A small multi-label image tagger, trained from scratch.
Model: 24-pixel images, arch resnet, norm batchnorm, activation silu, depths [2, 5, 5].
Training: muon at rate 0.022, 13600 steps, batches of 64.
Data: 203450 training examples, 4.3 epochs.
Rows from block 6 of a small multi-label image tagger, named by matrix and row number. Rows with one number belong to one channel. Each number is 500 + 50 x the weight over its row's rms, rounded and kept within 0 to 999. All counts start at 0. Numbers have three digits each.
After each channel's rows are labels from the 100 images, of 14976, where the channel reaches its highest value: "strongest on" is what is common among them. Only what is clearly more common there than usual is listed. The data: regions of photos with short descriptions (Visual Genome). In brackets: how many of the 100, against the usual share in percent.
# convs0: first 3x3 conv (model.blocks.6.convs.0.weight, 128x128x3x3, each kernel summed), inputs 0-127
# convs1: second 3x3 conv (model.blocks.6.convs.1.weight, 128x128x3x3, transposed, each kernel summed), outputs 0-127

convs0.91:495391443404578449512441507552527573484487556431560352474568551589466524471454464525548495534502510459421551374454508538480445498496537564485407585432568514454402599542443491530531443464547476514569506577487480533600473565521451471621491513585563418520496481493463512484566522519549560520571464453523477461483482491504488470478478591457507483468508511510453452516535494454498489489456
convs1.91:559407398494452432491497489559551551521529533493505402486433463461503501504503526533544456461478561517475510418503470434534445361490499541428508558439643519495423628510477495536511429507494475504486441579471511458491538538492493482490435402566608412423478571455522618478541516462502448508492435551548497484464474488438480454482482470577491525538463518484468520558389430497523579545515
strongest on: text has "man" (26 vs 8)

convs0.57:515468580533526532566475629599511555461477449619556547507499473434560501491501505378575497562482503452518606437420476460464478522461409534566502529528483495502458431503432600575483536460459549517544491531556535472521463546482466453604496491498501486527424505517457540557488466488502541434507555419566404464570488525528572532469515454494466523469527562555519510411577430471499410533597
convs1.57:463453559539378528518583477595458458464384541619453536553484535479484480460496527444370483514441539403466442511481428522512398435546414468580511507472442541476473535497444464597501503488559488477532528519492584417414570533453534476581513469586579479433498481510492575470542460439436523516488544527548477573582564498475495495491508447438519488507475477513520518495507495394506529505580
strongest on: text has "man" (40 vs 8); text has "wearing" (30 vs 4.7)

convs0.33:458466515533516514558463452576542468525526409524575424494500493517541549475460498400498467572549528413523531441536473493552424556408548485480463519481375485541497548543500471552492545496568557392475523426516492564494490513465562465464497443448459534544498508483468450557489495426424532517600619513542474523430473449462545410452499477573493467459406670450520496489509551420516561529445
convs1.33:489475587491436477536418425583373444469498426564540466531450531465470528507545573442351483467552502472428509516462479477473417473472529489484542497453486504520548542478506479440501568590620482393577525513575536545528522403508531474519514507580518467435497545509501393557477570513451477569543494575602530492468498422497421502477464478514485449520455493528554514525530479428443543520605
strongest on: text has "man" (41 vs 8); text has "wearing" (26 vs 4.7)

convs0.29:465476468485584490462513541479458434478517576468486581487506488523507440409529442567479508525499523496459525542475406450499527504461593532483454433565505464572434442466433586481519428448508409492472427435505533566473543590448556553551515517498543481535608507459462490376486357471516467455401501507473401529511478484500489588528383456484507584514519412549487469525518539580414494507522
convs1.29:526456397528411530504595449441450447516469561504523546488514469531454431494501416502482458506535454507444467516463427536441531447520446532460552503518374411622467457484453540525436449529521446425429481448526451550458518522465503458523468509481456551504541484435552506485497491428479475528531509514534554506471545440508511564497424384516513452557510504576492370571538589398438484585383
strongest on: text has "sign" (33 vs 2.1)

convs0.102:581560421524500515497537484457538385456565565505477473481413487460606496481481489398430550511498560635554504489449450428557524537463449546524515443448488522516550505537496488435392443483515472426517480496528449472492578627489492545448519526509563449530544461442452390434518488492574515573492455500523577456487513520507486635556490502558488467440546439482544575510574554518564467550500
convs1.102:465505448551516481455533407467453482469468466543481486490468487443530473561464455525396453500488533474595452563497380470484536547544465444490470567521434488456463530522411526391498521561452466508498552457404445468522562451484531584489429507396456429455568405485447431553560446458534490575440466601441524442435433493518585578450480477457477523446467466517522427541481476454490496621495
strongest on: text has "sign" (40 vs 2.1); text has "red" (30 vs 4.3)

convs0.95:495494507471500525558418481497508488484490521569465475552468498503495528433542604520471555459455464423511464538446537498442668483504492624465539405478406499489441460516542459541447451464522600489487427475497525463461498493463482396472519512461497507431524530474564382567465515476474449511403477554491468434519399390556549474543587518521457531455506532483461615462493422492409496435544
convs1.95:471520554452541558565442481524519538519480590494434582510489476584417458495488530539568463485499560489456415477520483550450567453557545495453538388524456443540478546486566425473445497509491434459523462473527427512493430544575494450432493535523483505511512459422610458533505556493499509448494588592457490520497580376506565448501627448427525487517422471439555527445510411473496530383543
strongest on: text has "horse" (31 vs 1.4)

convs0.76:516509510492478477486394486565469556456471540504576540444506389462487483472536502570459601549488549499460474519416429509493591425458481495522429477542482477516524537604372559423602481474517459493469486441490501477469482532468505438560535459438571422545464527523415553452576558526541522436532561491445484501456534498480513462518390490530494472438503428432547411504487592394393551544517
convs1.76:449529472528484460476544434497460527508491577557556536500488416376491533440523545417397484429522443559569425466529462450494513475474508499476463470476394546406447591548494498520590470505568437454518499510525550486486390498579487482527529488424465444470567490443643459521427471468460489486520569488500538496450535436470505404469490437503532514539563520550455472477507653452507542528418
strongest on: text has "man" (30 vs 8)

convs0.125:478497524488488507518428522474601454466483454489473529369510540446547483473507493412554541482486430492451475527507477474446467458513494464447469539455463543552440444523416589532428479568485414536485505531434550539480464469490555526585605559511486496634425475492371580478515515548479456520415543368495428481526561534480547525468488390467459435500466517432455482511494397576541516530560
convs1.125:557385436495532577555479520489515454382488578537507501472538468418517460475512584463536510546561362452424447535459458523427503497461521477470462588556478524532454525455481496450527531442464525534542497497451471438597514421484441567515513520543484533664443395505474551615557495521538457506433565496476504505471548517477443535479435481495448489516430542406446525512475481386493523488477
strongest on: text has "white" (31 vs 11.6)

convs0.94:472528507545639527484494430473420464524510535456510416482529515468462501389454491616538594562441507494529468542519502530476549570538524530479459504444542450511483439474552445488469426444479474509511439508449346582510565451476562388494588569473439568517557458457486492458523506546532544444445522538481436454528487469557537508546429444628369487494526468494446490487438539536529509514491
convs1.94:493496431570485496484486448534534493440530550495460468571421489408494474468388402464435511518466388488519427531502459492551533503443505601571514432541599454487535494477535445515559467452413514405507441497498431535502512524511384417466519533489550474421509476500446505529535487472470474399549545480416560395477549436552465483500569457489377532551518513581487492537506489463512532433393
strongest on: text has "sign" (44 vs 2.1); text has "red" (35 vs 4.3)

convs0.62:434393546464478474479476515562521479499490516458500471407460445510448496503444497485507441554460493425428510585510348471472640484493506474498520427499513454475490484453492442448505490421427515554506478523498552495440565432495498511444482525479567454474524491523506532396475438477505414469670477514476601362528442417516480514494527568495506493381452513502460503508511515542479607465451
convs1.62:513534469526449480455550627534547412467559477414546518415462511547551512446564538494446589618625484477544518541481507515467515539543486518493531388514541481452486565548542432480418443481452517497407537459468515569546535480553523486597476510451554412476492455434550515502481457519590616528448541472495505532543541537500453504408548585487473472458437478540382549477494487497448571463485
strongest on: text has "man" (27 vs 8)

convs0.109:525434437395551462470639543480493506569464614474529428499439446480476604506586544494487469474406493498505493530478519431497411436420496494538429465510469472497510477481509488475496434490466505389524526518455534429514472438462545431581467463469476493498466477477512518452483455517479535440485519510505553436667442510646443495575459519525575523538521505544549546437455562469564505585512
convs1.109:406554520503417486498515468543469556457490596448489542461438449474583617567421573417453453495407468456509412416528481495492472464466518474502468469478548548494442506498569464588568497543493463481524572608496451467538562417479514484505552555443437479541499464504491511448498489480472465469503548507482564475608509519672410469499518509514429433454528465468557466517390552550465525528460
strongest on: text has "red" (29 vs 4.3)

convs0.40:437443552543491457468448500596560425501454481434531503447505403488480493526559485504514573485463536407411431489479499575471530486496504513550498497499418476583498436550501521552502510448500493538515456479505482532533487435542579475485574484451479580475518548490454409537486491440478512465454568550534443624488511489341528431472440537425506511408454557557520526497558416414514404389578
convs1.40:504427486570433472506536448614369546482489489591540535517472529554513436465524459407455571492544504431467511544453494523452492534542541477468537462494488495488588496551542434534437437471558546507467557507560486526467433480599518550510478439560601423407488476486562512449496504506536527468522503597447475546456468476382497537384519480465538540462429463574416561460467468455495515507636
strongest on: text has "man" (39 vs 8); text has "wearing" (29 vs 4.7)

convs0.83:545501445535488495510485543472426484561514493478533449575568567504512466450448451523503527536539500511514492498539473511477500454535482435467427492460523562350513437518515463396585455506494458518554462422502516508433522568465521533451476569610521474630578501419406479426496537467486557530462506478491556498633471494501471567480498459473412482583467575461481478492526549633395569417516
convs1.83:536558491495496454521492442491558465410553586414539419446562501458465416454453494472479515511521480483526556551623504526490523484526456469459542529439483588433429539464502454495508522491491526469463563497440438521494486422522424507551460490518481477543538477562473457421525467561520402516431536474510460495611505495597422522468441413516372509548410430476509522445572418345461464483507
strongest on: text has "red" (27 vs 4.3)

convs0.16:522426463557477528544560477462554462504572489428557568511511552453577524484506585476449515454469571685551547485537532479666442505555421464547599477468535501410448537492417484459491471524502428472486469489454429462495505535461427464408447491526451482519522521537502507559529480470475514535501384505527507379564460470557484579490549498502464478536463522521472558431514540492536542590529
convs1.16:487433538503523532518503398467477452540475506549523408554529528451547466571477471452444537497429466569459541495522578538498514498506435402517540558484590522472592439525433556317463521531489449514504518496479500436563557545479505494375451556464521479399504549445536453528548491398540549567514428545501474409474523482493595646546489520509497456506469466556519461507545429506508493456465
strongest on: text has "yellow" (27 vs 2.4)

convs0.70:487452544482530481478484554458468503528484533465505466552441561450504468469501481468453494575456516572540542510422540459536564475484549467465532474542442588514458572470509495447464436512500559535474552526419529416518469562507465478439567514498457575460655573530479486469497506463599493546506452548445629421583461541660549551539505475530379568464487443562489532408435515452523500438460
convs1.70:430453537555480446447494444445461468430481525475457471500476478475506516541427539509499520517460498591483466505441543448562485504509590381452383438524401514493503531433615467378450502508522468534462523474477531427557544436563492436534457584485375496473547438457484494521510455429568484505478496546519537393560396459603485492487507452546383535456484458501471529520471514499503516535391
strongest on: text has "sign" (49 vs 2.1); text has "red" (37 vs 4.3)

convs0.92:509510604400505503527453506534534495456549573511430506479443559499532547515565539465486519604529474490425557454496475448561537512454487491430425513462557480502392518490450530492476541504496467596510542534560566496535502478511554512499532575489538530431553416576424529482418491459407606546526483352509512550379441520499528416496576524539551452475470539478516457454531388514596451457473
convs1.92:525438530431467491435485514537481573425573555581549450495427520527578481488539514518485450657522465636470586556495422447527450481483459450517519453505595536520555528569483484489436501531561559560483536494535542473480569580450467500534503484453527529448527413451524520597509547466527489533497452490543590515506439582555513502554561545417477576508450592416514552455565429465487504472435
strongest on: text has "sheep" (29 vs 0.7)

convs0.19:419487386532443472517453522467562480541458464531515494535486458551502500398405458499548584447516447470449501518485513420485537469457389633513353498463508600430563585536454485605575481469584479461504552562427479564545503516508424471491477545466477494523501429401445494560503522487513455425558479546475465558556510504549431528517437537425510543492484451560529450462485485456550468480476
convs1.19:449509410564476526465483466504529430497462510531457521519445561525503455524489456449571512532486453511436463521452517499434464481571402583481509509520573532469498455464468470523464453516500467595502423529434466589520464491455447418551371562536659462478579480450443466525500439517593460457528536597418571575474383488473489543428544482426452591449433499552493487532547454526474536521496
strongest on: text has "man" (30 vs 8)

convs0.48:503444457476452536568471479538542539500511577486541414492479495512538504496450597499499567588551554445461623406515441438470428582437483467508430492425537431440556488519466534473394440550513534463440590494500541488544471492445565481494553472493435458538452434467458482486469452542489593466557549426459385432532431590554487470474535466593443448392495511525503490449490514428457500551514
convs1.48:568522491542411481585486384558451539417549474521476405509553478520490430602551457497411507559596551438463485455591483558451459546413488503502537368478544516468461453603522467512488588520477534492489494464510527467518477497443429559502522470503561482402420513452518430526489557463518530532490510412519501489515421567549399549431540420432474466543407561534510525536495528499455494529483
strongest on: text has "man" (37 vs 8); text has "wearing" (28 vs 4.7)

convs0.10:499446516492523597517534475476453522524573487539506524515491594440472456391564472558486407514455532578545590426539552545574515457519541450483499527457460558445395466492440491446541451485465503504471482439471424469492466540452487357533446520558558493634618505491487489467481504553549559527469475491536459494548496382591531553494482474575454513561533593490456531464459514568422435485473
convs1.10:511411490500543454562544376480561477437601631487493479566515572438369520559403480502464472442483411532449475555541498449567518503532531459469593536558490519481448472459453535493549441468475505452468532482495370517466466545521515358464501495579429508488532580460481544533477509415502506495502516501567478475516599412477473530508479475485462406586458466465480505494499519457460553469441
strongest on: text has "sign" (47 vs 2.1); text has "red" (33 vs 4.3); text has "stop" (25 vs 0.3)

convs0.90:498466417544500505534552412481475441534493535489557471475514487508516428492505459585493655496460500540500464540430523511479509555468573556499568428530458474591421472507529412484517448456458416406512460516488383467471505413500448519412521497566543448482485463420484412473501423517566486513425464575561427463521564519518473515451479452523455649485468409552523539449470425467438473466510
convs1.90:494537400576540541519531516548462479436505500556508403556497526493504495498462514592502560546527505438574403589449510488541494414508535514483567505624522475463482478469509383500484493480508549491460526507414392496519409435457392468491465515605546408409526504415405441469577527556523487480449514580495442490538488492454488422427480487505489575511433513575549475531490418470512557551509
strongest on: text has "sign" (45 vs 2.1); text has "red" (33 vs 4.3)

convs0.85:490571449449453594498543459504512562485505443534554577463452424469536493511539472520409526475507546454536513439496471463493554545458439419418620471465456441470408591521484479514442387459505524543529501463441422432473580441483500443441407480510495477534505457501471620436480457448438490557433468398491397453531476503488436481519548461460567458517531487509486478474478508599610443469551
convs1.85:558524523417494552462522466480527556508516531565461483494430468499568455514479508433490493499426541522513531519510436461360502558487479566438562387520580467437471499440603535521515461489514493391469456434534395628379505511513492462497379572469505434506473490524473497497452444538485464472470488457518454548460374595512476527424568435485521542444555446461452557527502440546534535509463
strongest on: text has "train" (27 vs 1.7)

convs0.78:476468509453458577451485402531461499620536543593515466481551546511479528496502564599505493497543459410484496518576472605389485490556506511510488445486403453486513571493525372495546470451500460399454594566511457588508513473474427440497519508568530497508566528441579525539494499492580469481483547572473575587574557462587445502548493523551448552580541457478439497474448566504466485470519
convs1.78:426578486471487496428425507484490447579448552457478522471544525471470516592460448460524454487442513428484510452474469527413512449538535559454556374543507553447547520402514328456438538542485530452458526535618371493489494497576474439491513511454469555530506504510538526545525551502447459532473598483514527421512550463567501525477498469451421480588482441591532545467392464507491553485504
strongest on: text has "sign" (31 vs 2.1); text has "red" (25 vs 4.3)

convs0.124:537542555419463463593489464580471605439488558503395471468515557509431494536422429397468469564444419519489444484510477528515467530461435414505488488490533497372441544539447441443488437450484449465486421525513420510513540426586493481425536468432459461453601513535482529471467481406428520475483460496522555450490483552580604496585543519522458495576456533445518495452427484556486489552514
convs1.124:488507546441493516493512499670537572472491578518543541500511482583512584451547433443539482604581522474515499528500497453454512427457381455519479476490523499458484569555467457483513445441496483418465601494535449583528519467535547438484564469502471431465610409576545508422475528472478577512511475463511498441481495471522526510441457423492450424543481476457594508461448453481391587505412
strongest on: text has "man" (45 vs 8); text has "shirt" (39 vs 3); text has "wearing" (26 vs 4.7)

convs0.104:526438530474521595561490534591552515472506472519529487448471422453535517442467455433489590565528565485456488458517495491545461502527431499528436498479508456296496459561460517510506538491515492455516479566536390553476423433462539517487489568397461377512469474413418443433517458467499526436405494508478446372538453471478459481428512535476466459490526505475467508441486413511446452520574
convs1.104:514573435484515526459532495471537397422481515434467515393548497514555474540494478430431504453528538507435566498588514449436544527503450509492480463520541493473476560501484522463491515420415488506504550487482517571503407427552432535461475502432606432464450499425487431359557439493528609459505577366485520554543453476421506548445537516488477406434457514522439520444571482528479488443575
strongest on: text has "man" (29 vs 8)