From a checkpoint of a small multi-label image tagger.
Model: arch resnet, activation silu, widths [64, 128, 256].
Data: trained on regions of photos with short descriptions (Visual Genome), 203450 training examples, 4.3 epochs.
Rows from block 6, named by matrix and row number. Rows with one number belong to one channel. Each number is 128 + 32 x the weight over its row's rms, rounded and kept within 0 to 255. All counts start at 0. Numbers have three digits each. After the name is the row's rms in percent of the matrix's.
# convs0: first 3x3 conv (model.blocks.6.convs.0.weight, 128x128x3x3), inputs 21-27, a 3x3 kernel for each
# convs1: second 3x3 conv (model.blocks.6.convs.1.weight, 128x128x3x3, transposed), outputs 21-27, a 3x3 kernel for each
convs0.48 098:122115119137133106116166170139158119143145173122103154147212138144132086104114085105149093123186095078211102085128078125142112138082123149185173152158152163123165155134105133124099124127150
convs1.48 085:116122129134131156130136160047121086107165127140168158107107140126083089121081076225069241196121255137052170171165145129096168129137175093105107085106107155142115152167130144116099093100140
convs0.49 097:092150105092115096139088128106102128116102094087103129094186170079119122108155122148126178177121126132108133144113125125078122145092095157126130132137080132095095074147119179165128104068057
convs1.49 080:066056131088080134062105128166161122112123110106090119129090103158145081113129184100115080084157063105134051099125132088089153125145177127109155138168147097115136115085146084033064103093174
convs0.50 098:122149151134119173124109153169157124113104117134100112147161175170207139157184103189167126124139120155120125118123123085115123094130101113097070104073092098123118052107127105110102158165112
convs1.50 094:129113075156131106161149117108140151075082104080077123143134128148108094164128094108121151123121152109142137150130114157153144147149188132105102113094091133103087132142120149167153163178161
convs0.51 101:115093104091078084149064070129133113110146113138150101119130085142150080178122121194140097224188154178132092126102102126082116099107150136122174172155180160144130100116227092114206128150067
convs1.51 091:093110089111080111145151129147127123114133127097111086124120133088101130113092098071097102097124119137167144088116105122110107142113093161116076157106070114099090115114110078089098127160117
convs0.52 097:135154138157147164152115133101139104113163104115154142102135135121104118129124161149178146162250160160208170086152118152164126134141149100110166153109158174116161145127109162127112160134102
convs1.52 098:103131131088137146125118131127126154162120187143139158072051110029037076064086069151088116151080156113079102099166104119153102172144160130134125110166101129238155139145136150175114146134138
convs0.53 100:154150155187143150127093129111147120091125156110148162112179221108117074136099128204095084113130071092173170149134148136081106232202099101092146129077148192173115124087129139142162099059086
convs1.53 090:115115185126097152139140147126148096147143152133102089105106153136109125095129134142129094195102150182143102110169067105113105090140100128160133094192124090184118104144098134089081084158091
convs0.54 098:138113106146087101124073067091082141088095122139110133099098119120096120138095121101086164134107121134084108124077071079064044084101059124061094082054111120099126151104147121121109147115108
convs1.54 119:139120084133121100091101077110103107070081115071102095117154109059127114062100118107089133139109140123116169163115142164091106165115121077107080144102098190140106113135148086169184106128132
convs0.55 097:123100131133134145115084107155124179165115189131108131131117130105097123188150140158146115122119142097125188132100042081090063065117115114163135079126087089169133110115129098079093140082087
convs1.55 090:136147137105103054084091097155163153128152126124130120087165111106117147111120126155164114135131100138129126147140144108097109124110083107105112108088107058077094141137123185158120146110142
convs0.56 097:150158129143159153132167150110097117064064124093065129099134098062135060093139089151119112119170085158195088106094102106098075076069063145107136144120097158099099160099153164116145200149149
convs1.56 085:169141142203177154128111109173128086112099111105114123110119167084107166060065130134175145142160162147150143126123147101090123122106149147070041203058043171118093155132110171140138149122092
convs0.57 093:107155094083116103113098102134187174113127159115160146129142105094136184117146101103159107132080104167147130141148123119129143132115103110178111129170128109139091114144073054082066120075094
convs1.57 074:096097110098113127134138173115110124098073138148143152151078115134171088077154120121108123127124145107088081101116126169174095155121080108127115132146155144142168094094132166085078099114112
convs0.58 104:105137114081121091151159140126141124058111092127161128151124091129121120060103128123108096125125100094139163128111109178132125141099108105198125171218128121105103142209186138170130187166156
convs1.58 109:086119132099090174104110194111141097124167136160139134149157138140153161170143142108118128146165147114167127145182147108150121125134110168150166144113140168156111131133145094078110147108119
convs0.59 099:149144126152128113159157137165143153150144138160144162126121186097091126111106098082112136098121156095106129134098129118130169104105133093134141071141140125142125145139064176215144118162168
convs1.59 077:185128146182148164142135162111140144084113126092090116112092124134096119133118121112097112138113163118132147120142172085117124093147119094099113085080082096076031115132143118104136121118117
convs0.60 102:135131146122096128081117105116119075111158117115125148138125107087214135093181100164139119154214078136196088219101180255043148199124095140168122177147163163143129164130161148150111156175102
convs1.60 116:113128137105120126184153172095105127174162122129130075210109198196146187131115144165209153183235128154244147158152104216225109148168097132137136133134201132146245112125108138155137157148152
convs0.61 101:143131118120112127096099098173187183132114075107097095138158144119143155084133187165178169138135143024071112149137085112153103085088154151098070135150121165121104147177194132124094145098103
convs1.61 099:105109124102101123164127136102064088108092105099082146136133107120160147090088097132119133122073060136094042140149119131116083131139105139185114079145108120169137135118063129106084069102112
convs0.62 106:129111098137168098135147146156094120124097121146077128112160075147149138142126096076110136103126110154183159143126104104129132146101071143116145113199078115129110131136114134117083140174097
convs1.62 112:193101116147102169194120158148156114173149145180144105119114137128129152120159132116097119109107110114109102085181137142215134192142126147133122163182090155135145132171175113096104140138062
convs0.63 095:145158150135137144132112132107107119117093108200134143109107096121082067121132077125123183086112153097093137090112129068061078111107120130091106133074041168099063136126085151098038157076060
convs1.63 098:127097135081117120064107117114146145106112112130139136095088102068096155086100158125129116126087077106096096115123140124099126148072085097083117116071078106126132127122124034050094090115121
convs0.64 104:137121095123143126142112139097152125092150129152139133072153158090159106134099136078132083089193117158155057085063103107108142112126122188088103138118129101118134184133096121130083110106115
convs1.64 109:137080083122093104086133126138116164147177194111174168083141094107111163095152113121083140126130084139025128096124129077136111134142118135152161150177172153173162164087113097064126097127135
convs0.65 102:107099108128143117138149122076079076058101121119130163163137153129100132129092124081122143061090097115114156095117130098148122160174169093117182092072135094067092208144141173172176147122125
convs1.65 104:124100114138116127120077103125105143088113110095095093074124109072097112112103128120124152109132146115135142105099104129100098119164138120165143084119108090102076097096104104072103172176176
convs0.66 103:153137120156095085129122082129098107154103112127094118126122126132115160112105099097084129123129144136166134099137105143208077150210084149143104170154098133099116136189102077138129022124192
convs1.66 109:098056110102023108085045097155153103118117090111130152123177151129180165140173164165137106143148110085079082123079134159101202127133152140167109163172142144118130049053079108026074105063057
convs0.67 107:116102112121144111104152138136142131163127174145137140143135082086135170119097163187146125093143142149117131154105142130137082144088090149179148206141079115101161074112131121120096098093158
convs1.67 096:112068127095093114112133101149176149132097113107116106116119135129149134119136111102101135125117118162171116154147146198088104166148140163154150093179166128153144126145193157151123119157137
convs0.68 102:142144157109137128109122113158134124171161140159207170121105087113159140115136186084084084089093138142152160132117102168148157154122114135115056152109063128095094082167186072097136096094091
convs1.68 124:085086097110116134139133158153131152155164187111124092121134116100172169058063108172161103099062029095073065108133088136137104135115127106155145108168169113125103057084118061081130104076134
convs0.69 098:076129064080129094110152092171138131181144138095075102159137156130114111144157109118121155148134142165183107108194115123129133122123140130119190154094141159140111152102134107118049112155125
convs1.69 082:144115123124112129162131143152142173095118120110147126137061120121100124125090133117077147158081147130096132182146115104186114135125154099158110070158170061181149122200178170150203147147102
convs0.70 102:114139138113106086083091116145132105143150111129127124078103147090104173110091151089094097108146134139114128097142135104163120088151157130102096150123128127121110148175182076067088109110089
convs1.70 112:143093092153107133118098122163167130162135125110107074095112149117136161159137147137168149155135119138150153091093080107074094140099101192157151164122127128128125097098116151138177168123117
convs0.71 099:085096102096123125099127144158127134221207170178190164164139144174137088137186074162055127159139151090129114098123086138124118076114127116158158104131092103127124041070113029095079079095106
convs1.71 096:111118149097125140155137153138110181158126174169155157099111155105101101059063115074084054096097115048134059107086090159089117138105136112116163099136158106086141113098088131113107076065075
convs0.72 103:122141131141120075118120039113134106121110073132122120129169202104131110141102144098112136160107081142055088129149153111140148139121192093142148126149102103146145143134102107140106142156179
convs1.72 114:133104127103107075164133098140121122158125099155083123228154191227153180105139144144114184162139150155172170067113125190167149105084117112117122083137146031115085104082127119129129139135136
convs0.73 098:122100159169164159132093110162151131133135120110120091145220181113102161103120094104098119155205189143163162084085173109100168125049132061138130113140121090143134118057176138081159132158166
convs1.73 074:130178166117199183069131195139122163153147187117154188139109124115136089133176183143143109162173122145134132188185196187191141169191177158121125131088168118121157123113148073112164076107135
convs0.74 098:122151156137151129106163112087102125145180156103137135107127184123104164118112162090062140111107111124126140118144126095123124133113130164133127122111098176095082100104145128096037097109075
convs1.74 098:117080146147109156150130189113123161150113183177184204144125099139149108135136109121138101087160072084197090106112105098138140091026098153131112142136189097098125081081038087130146044171153
convs0.75 097:109153133122140136137122111103102104079090101093102102121143135128120126148108091140213189138121142091070084167172152134160138117142123162174090108191185119189164090114113149083078061107149
convs1.75 091:068082064075095101128117084161154154116140138153195183122149136069131172080096119126123185111120111091131093146131125138144122151108069155126096168162111154142094070120126073114094132113133
convs0.76 098:128123107107092121115125143097117110090151167103132155135138134106084180092130110096086113114107163082150173107135151153120170138114151096161129143105132087140163190114182153104132122134191
convs1.76 085:064084100066059047068144112113142138144126093142114111088139130178199128120130148147112104121103090127090062137075136083165139154166172153145135166154162139125119052120086094131132054087125
convs0.77 095:112107136115133167103104138141145120140145100175224165153184161096125128128102074077115151140119169163177189148173172121137106178193160137159131149115139137126108147115105193157132148111092
convs1.77 095:098117181110130180151146167158141170142127186163124139082116117087095135141160149083097081086099103034068044085140108077093105105115123166139147129134140137130163078111152046100102142095087
convs0.78 104:107103146132118178152115139129090124139103126138108121090134133094155177101163201065129144110134177102141135122138156124117143133120105175190160155162155125128120126089154203160175171217194
convs1.78 090:109139111122097105111092156106137084144126075114155098152153167130132138097120124186165179181150200149113173084125118111111097132120101154113092120088090117076108075103115114102108129142114
convs0.79 105:155125149137138158109104162124102166114105185129086116088150102122154149115121132140135067157166071158146107155150074133165160156161161140161196179185195134112145108096144135100098156115092
convs1.79 105:121091112106104112165148112108131155158202157090134121139146136121122141115143130155099162174127115157102128144123146198174141189151146103048055108082083127108071129114087135109079125153091
convs0.80 100:087122142092135116107116098085111102090100167065103130093159153123118141137112098160113091139115135110106070212128127202163166108099090196135133160123076111088076134095130204136108097096088
convs1.80 090:109129118128136116146135141135150161177183188134109084096115139121123102120125154102110083091176090165205117114126097151165141163160108124121095066060103061074125156154171120114178093095148
convs0.81 096:093109111150127154138143161124153138089119145131102114139123098109157112108107137148122102116098115083104100127173129100107106136104118126146146144105113160147106102086080197195129152103123
convs1.81 089:072059065139111145133110130176168145134181148211191210135138159166167131170159152137137182123125118139107144131128133142179179137116094156137142136132139102110164122109116090108117125135155
convs0.82 098:141121092127092131107116134143207148157194132169155111156167220156135135170120137127129080152166121168140107153183112192153129158086148121137105120175114109190130130126125123136140136151176
convs1.82 087:093078041109127061088146123149107123163152186140177184120110126042093071055113081118152088167196156118131096131173137138186116155212090118114150101089174111122184121120114123115170084127130
convs0.83 102:142155141130129131131086123146156148104123144104132137114119084149103070155121123186126074160095045124097077139129047141114077117101113097106042125136070140158115158126139152107171161112104
convs1.83 098:113100093100109089126102158109125152100077116116100120049091096093083120106080110089077091114129128108113128129124142090062109182072060121145120099120134112134145132101114095074107133136152
convs0.84 094:153114104139095073132070074127160142164217182154157155137158176190162152144087172121184150133143122119140125115112147121144144095154122116140132116144138113129109193185154140156141116151118
convs1.84 096:117125075077097105112137117116131112147157169179175153061133085096069066062096091144095068154096114122101116126141140149133106126097067101134117069094106100093125094106106065096114102099136
convs0.85 098:101144148095108117108114111186216154135135146084102115093148110089127143118148151110144095148125175090125177108087105156170160143172184094072093106136136113135173089043042125149132198229212
convs1.85 098:096099148134116141131144139151122152167202186137116161160130097133118084100082085110111145103156172128137139113110128077116131130125148144134106125123113140143152097106110134096102117074077
convs0.86 102:125105110125102127144142102144139135130104123122088124068082098106075122191128124132086133174126142129067076095112150112148164116103100090059109119100105127152137133163159146117073229156058
convs1.86 116:096131116132106125125116067127139165111100088144126097112127155100118088096108131118158134138141131116079108118094071105101091123128070149151130196162132118101088069077067081085052108134103
convs0.87 108:103113138107091117090087088138147145128154141133140124125124150124158168162132168114141118144224150131162142165156128155135152133110198154108160180106180129106151104082172119068105115075132
convs1.87 129:118087127124116137164129129083117119114145133131130133185162152168160119173161115140080140116149188101104140099107098130104160088087098124152121132137109120140083104097121129113070162152104
convs0.88 095:075094094111136159127167166129096089166131113181139114081133109093128113080118118109150142079119132087085132100149121082133106115137119133140129157170159141173171134160129144125097156161105
convs1.88 090:155153133154143149104094093136106112136096121152161145138153112115165085103116124085074113087090115103067143116138158093123144130166136077083113066061098067068088116124152125154107123140102
convs0.89 100:140144094129148117084106099161144157145131212103116181122096151116101146110126147147166147110163145107143142127134118133119100107174116077170083118155071193169124118087101132137110079094138
convs1.89 090:160160140168148142207172158096153192035085177138126167092127126115146127125090118220231143167210132162174065137130132148145159093123169100127086130169118130097085148118107110110098165136142
convs0.90 102:167122112175117102123138118131115136112123123159159139136092131117092092104066119118140144131108146131091121168142107143160109101140100125113118085163106097136093094144169105244255101121158
convs1.90 112:149170140113120157115084079109174151128131109124144096117136096137123097122196109145148157126131117098128095115082135084070125154140113148150098162156104156107119146198153145182157158168174
convs0.91 097:187173129175116138188159169101128164112086093114100148140141148154114137144107141135124113140135084145094091165168116115075088110051117061130128085133147089131133155116186144132157124102115
convs1.91 092:099113093106135114131104108112112145150119130143129123200080098219109078143143088169208175121156126106033075080126123127168120117144160120108188118131161142142140106156141120162131135178149
convs0.92 103:114097078165204151082126133120140171106142197117107126135158151155153113151121123115135082159155135137112157150181162135122138141138136125108078153189206128116140123119138122139130106106087
convs1.92 111:102146145104159184121151134173192185086149171174161135122148114124092104144142095096098117126107161127144134172149131188130092100147179117128093141144093194194099126147131167191134130096095
convs0.93 102:162163148125130122122122089097083105136143185102129154146108153131078112112137115092185106109150146080119137115114128116119150137120131102143143104159114140118131182180114124131153104084122
convs1.93 105:109072113078111130163086184110142107108207100150188155121143147110093078097108127083102192124128189108043155155147148162159120176197201121135188161113160220137135043096142088111110146089128
convs0.94 096:122148106127110099104114107120090091157124106114109108106109128146164137134123107099090089077043060089095110117116135111041055131127153098106139087108125142159155226255191158149190147124127
convs1.94 090:101123101047117100068088070175175185108120115109079062106113140108088158125084135112125135093116115107115118076100129099067078089041063089071108090049091105079112129108100127105067129144112